From a checkpoint of a small image flow-matching model.
Training: soap at rate 0.0016, batches of 64.
Rows from block 3 of a small image flow-matching model, named by matrix and row number. Rows with one number within an expert belong to one neuron, the router's apart. Each number is 500 + 25 x the weight over its row's rms, rounded and kept within 0 to 999. All counts start at 0. Numbers have three digits each.
After each expert's rows are labels from the 100 images, of 14976 (inputs lightly noised), where the router gives the expert most weight on average: "patch colour" is the nearest of a few named colours to the mean colour under the peak. Only what is clearly more common there than usual is listed. The data: photos of plants and fungi (iNaturalist).
# router: router (model.blocks.3.mlp.router.weight, 16x256, trained with AdamW), inputs 52-103
# up: expert up (model.blocks.3.mlp.up, 16x64x256), inputs 52-103
# down: expert down (model.blocks.3.mlp.down, 16x256x64, transposed), outputs 52-103

# expert 13
router.13:465513481479536489519476466492461535478479503512554533524489486496540484446501498481480507522528516510494412509500520479514506513502489486458490518537518476
up.0:483446439471500500561458500500500500500480500495500450500453500500482500500500499500500500500479500500500500476500500500500474527494500500500500468500501534
down.0:509500500542459462500500541500509449500535500500464466500458522500500500492500500504479524500500488445573533440511500505500500500537497522500527500532494500
up.1:459484552500500500500500536500577500500500525500500507500500521462500518513500486465500500500500500523461479500473571484514548520501500476520508505515496556
down.1:517474541507500500500500500500500567500471500526500500500500500500500519500533500514476500500500500474500540534496500500554500473500498551516500500500478500
up.2:500547500500500500488500450550500441468500500500500557500485517482500500500539500500523489500500552509579434500443482519500500500525500540500500474500500500
down.2:500500500500502550500494500500500399490500521491485473500500534500493500594500500512490500500476500500500462500500500529446477500500500510523475528500542500
patch colour: white; pink

# expert 4
router.4:480497533486533490515475511489518499492518518534507488505469509463504544481528559521512499517485480534464512516462512453494521498483513505453524478499432445
up.0:436455500487500455461513421500500500500500507516500505500432430456500500450535521553500500500529500522509483512500500500500500495500440506500531500560485500
down.0:529500500465500491500591500500500500512500500500479497540500500453547500500500500572449520534495500500500532489522483500500500500453569500500500500500506509
up.1:466513557445489534492524500489500525444488500500500486483500500500500481481500510500500505500500507500500478584552514500544500455523500500500517500500535516
down.1:520481525500500512500500500500451469523500487438481468500500500507500544520500542510505461500500500517500500451442501481479500459551481500500500500500473551
up.2:500500398520500494520500500551500441500437500493464460480477500500500500495500500500500500500500500500534500530500487487477476515500516500468485457480498500
down.2:500466399484500500448500446500477519500474482494500472506500500527500469471446523500489539500474500500478500545500452520500500472530500500546500500534546500
patch colour: grey

# expert 8
router.8:493510539486504523491526484472528537475529482485434522491480520516514505511500485509458480471467485478516530503520544508500491513530513491486491505463499515
up.0:500500500500500500467500500500482521463500522476533458530500426500500500543464508500500520550500479460478500431483415570474551500458452509500541500500500470
down.0:500470505500522517494500518517500465467500476500525527532500500443450500500500500536500495500500460482500500522524503561465500500500500500502500500476500500
up.1:500500503500500459500488488500503500469500525529496589500500464500514540500486487500518546495500477520500446475500482486500540507500500501552467500549500500
down.1:440500500500500500476500500495500532500539512500410565500492527500546518503514526490468463500500499500500500500495500530444516500500500467509490500500500500
up.2:500501500500464485459561500500500500500487500483503500500524500549500500500480500474506491566500562517500500557500517500500500470529506500514435516500500532
down.2:528481500494508514500500500500567575500500494517462506518500500500510500500544407500458500498536500492487500500500466500449500500472463500525493521461500500
patch colour: grey

# expert 15
router.15:483533488523505511491501469497425511520505477447497485469514522507498469469488491511524487487507523439531486539495500528483515539506510493505506520536506512
up.0:500517503500500500500468500500500500471500465500531437500491466547500500500500500500500508537502466500500500500500500496500516517455500500500535516525500504
down.0:479500500500500540500500525543500500500500500518500500500500500500500500500490500500447500500500483500500495417498476483500464500500500500500500500536601469
up.1:491500532449500500468500500500500500472459500500473500476521465506466500500464539475480500466500500490464461500541510500500498500421500500500500500500500524
down.1:475500485538500500500500500532500387469497500500562453500500500537473500500473500500500500500500500457500496500500539502500500500500551548500500471500512500
up.2:500520483445500500500548500521530500501500500500487500500500511524477502500500500509499578503500504504500500469500500500500500500500500500469434515500500500
down.2:500518500499542500500500500472529500504500500536434544500500500466500458481500500544500500500487500500500447560500521500520500500494500500500528500517499439
patch colour: brown

# expert 2
router.2:521519526496473490459486465523487464490501468443515548530536560545517458499506472499489496496521534499489499493502459546506538476495496524523515464537501494
up.0:607500452500445500555449464500539500500500597500457500500500500500500486446520500500500500500500500500500500500500455473500436500500500500510500468500500500
down.0:447475500500448519500500500540443467500500500500489500500544445498581500500509507509500500556500500528500501480500500456520446500500443469500500500500500500
up.1:500514458483500512470500474500500497500500500474521453500500454522500500500500536500488532507455500507457500494500500467493500432500500548500479500500500501
down.1:467490500538500527530500500487500500500476502500500437449527500500500523523500454492536504500468582500500506500547500533470500500534500500451500500474560495
up.2:501505500500443499500472500500523500500500500500487462500500500464481500436497511489427500475536500473500575500500493464496500465530500433513500537491500500
down.2:513500500420500500496500500500500500500500479524558500500500500536463500492467500456549500482488500538500563500484537529500500516500490534513530500480500500
patch colour: brown

# expert 3
router.3:511524499502408495486519502496538467539475534519500543476490514478478509518485497473478475496471493499493498508505509519498513471502508541484501501542493492
up.0:500500558459500533500500500500492538516500486500505485491457500453510500500500500500500500500508500500537500500511504467486500501500500500500495515485500476
down.0:500500500447473459500500500490543474525485510499419500490519555500533500500500427494519500462500500500559500503522506500500539503500498500500500500500500481
up.1:500548500500520500500500506531488500500516500517497500500518518500500500502500500500500500500500500500535521485500576453504534500500494518491478502474465478
down.1:500500500464477500500500500529549500564549500509500570453476500500513499500552495543520456500472500500500521500500541527489500487499500549476535500523500500
up.2:500513500500494500500500500478500500500453500500500420528500500495500534500500485453500500475500492500504555470501486472520500486413594500464501500500500485
down.2:487500500500500450500500500500500500500500500500500500500500500528473500500506467500500489500491536500500402500527516482500500500493520477503500503500500500
patch colour: brown

# expert 7
router.7:479488509485559494470476534441501523488490513482474592478485505505509497484481504497509486479509525515518564503500524538495503458529507469499521504529482524
up.0:500500523500548500500500522503514500574481500500485457472500432557500517500480500500500500517500500500500491601509500500500497500500471513500546500500468500
down.0:451500500500561500500500540476471500535480500500530494505500495500500513527471500500519500500462530469500500519530500462510500500500495529500500500513485480
up.1:500500500516500500496528506547500500485500452480500500500465506500500500500500564502500500449500500500474454533498538519500505500534500564500529500471500464
down.1:500500500500500470495485500529500486575500500505475469473500500473534500486503445500439500500500500485500460500500500468534491500500500482483491500500500500
up.2:500524510500500500499500523500500489496528427500409500500510500484500500500520511500429513510500500500500570565505476513495515500447508500500453500500500455
down.2:518546529506500500503519500500500500493500500501496431523500500500500500500500530500579500487500500530488627500504500479500510469556486500500622500458528500
patch colour: grey

# expert 11
router.11:508512493489479498497511505517534476519479472470516487473513529480475474561518495492573509501509501487524495476502470499504513517526449482539512543519498540
up.0:500500479534500500484500500500434500500536500526500461565500500500500500492501498500606500500500500500500500500474500523534495500500456500500527500500500533
down.0:500499500500500520500500476500596500513500534506435502500568506500526462500565500500354500500500510500500500487517520500554500525508457500570500500500500508
up.1:500500545500500500500510532482537436500500500500474500516527500500461521519488458507550500504465500507500503556513500465525499500500500469509526500489533512
down.1:485472500500500475481491500507500500500497534468511448488561500514468500519531507500500500500500500500500452465500500459493497445621508554466502477500487500
up.2:498500500500481500552425500500500500497500458500500500534459505525453500500500518500500500500500549498545629463488460469500500500500560518508500535534500530
down.2:500481500500477500514500491500498443487500491474500500534500500500500500500500500500500500500500500488500565500526406475500500500506500500500558500500538500
patch colour: black

# expert 9
router.9:541455496519522513485503520482470460502503532518529471519507493547495519518494480478521497464465533539499534451477517526497501489507484509520457487484518488
up.0:541500542462500500517500478484489471500490500433542492427523559548500466542499513470500483584500500481500471500500443462525461514514500481500459547529500482
down.0:486500537500457500512469500520482481439500500500500500439500574526500500455545500500484524559500500500500539500528548459500476500500500480491507500500466476
up.1:500500496500487538500488500472500500488500500445578500500500500534568485481500500500500552500477468500506426519481500500500474500503495500531455500441495500
down.1:500524533471500500500500500500467491508500579477500500538525500525521500497500500500500484500500506528500433505500485500500512486500524500459505495476500529
up.2:479522500491500500500505455514500458500500537526500500475500500500500500500500540499500554454500500488550500526461500500500512500508499500478468538500517500
down.2:500500499500500500517500500500500425500500528506500500500500500500497500500500500549500429500475500510458530434486480513524477454510500500499500487500544500
patch colour: grey

# expert 12
router.12:500498525503511553490521473480519508493488485500508530485462502489525480488471494536495460498503438436505499505500492471476473504466468523547498487462507510
up.0:500477511447500500500526500455500477493500504500500500481500500480500551434491500473500500534500500513500500500500500500500500500501575500585499500500500500
down.0:450523547546502505500481500464500465504502500477500500500541530492500500500500500500499496486500500484500562500500464552520500482479500555505500500500491500
up.1:500500500464477503492460514500543517469500500541500487500491500500528500501482446511515500500500494500500500500500500490500492500529510485453474500500500500
down.1:489507477500500515509500500513533500500500500525500526489500500499500500528500490500537535473500500514500500500500500500500500500435471478500504500500500500
up.2:490427500443550527500500457500500374502500491484413500448500462495435500492500500500500465475500500464500459500502500496469500500500500500529500507494502500
down.2:500426558500490500516548401470500488500500517497549500500500500556500500519500500486527500538500525501500481550512500500500500500500500500469500500500489500
patch colour: grey

# expert 14
router.14:493541483465442495464478501535497479519487479514516519445551545525497466527490483506489509500482530471525498487513490511497540537483477495488502457503523540
up.0:500531544500500500519532526486543512438500490500500443500490500500500510500476516500500500503470500466451500500500500500500520500500500468500513516500507470
down.0:500542523495500526500500494500464500422487472475463500523500500494500500500500525483500500500504488494501500500513500500488500500401457500511532500500526487
up.1:500500500500494500518534500500520571548507489500402531500499506548529500453500476500583502503500500513500500477468500471494544504500472488500465529500500537
down.1:500514478558490494465500500500500536500500539475506533500500483504572452452547500500500488500500500500507500500547500500465500500500526500500452500500512500
up.2:500500599500500525500500553500500500502500434497500495500500500458500500500471516472500502500500500500525456500500500500516500500593485500519543500500447500
down.2:414500539500500503488514541508500538490505500500500444550500562500500500500500500510500562500500500500500401500500500500500500483487436527500513508563542500
patch colour: black

# expert 0
router.0:524484516518479485491521507554529524532492488489417446505517474470467509505496474498474486499489472486515532514514462502458476495493547494504508497472478502
up.0:500500500500500451528500455500528556476462500454527500522524447500500500499500482500487500500500500500554500500476483494490468545499519429500500493500500500
down.0:485483500480492436500468471500500453500501500500484475500517521505500529500500505512500500537477485506500491500530488500495522584500500456500516529489542507
up.1:500500500460555500500500578500500566500471502533456444500500500579500537467500500500420500474500500483500450504500458457515500585500500500515500500500500500
down.1:500515500514445500500465500455500500500534500547535491500500541482476500500500500489548500500500500500500509520540547454502499500500421500500548564500500500
up.2:500530500501500499455564500500500500505500501465453465517510501483499502454449500500479500547469462477500500489500458524488500531500491511500500500457500500
down.2:482573500460500500500500500532500500495500559462496500526489500558500435500459500500500500500471500500500451500518522505500524500500471500481500500515500500
patch colour: brown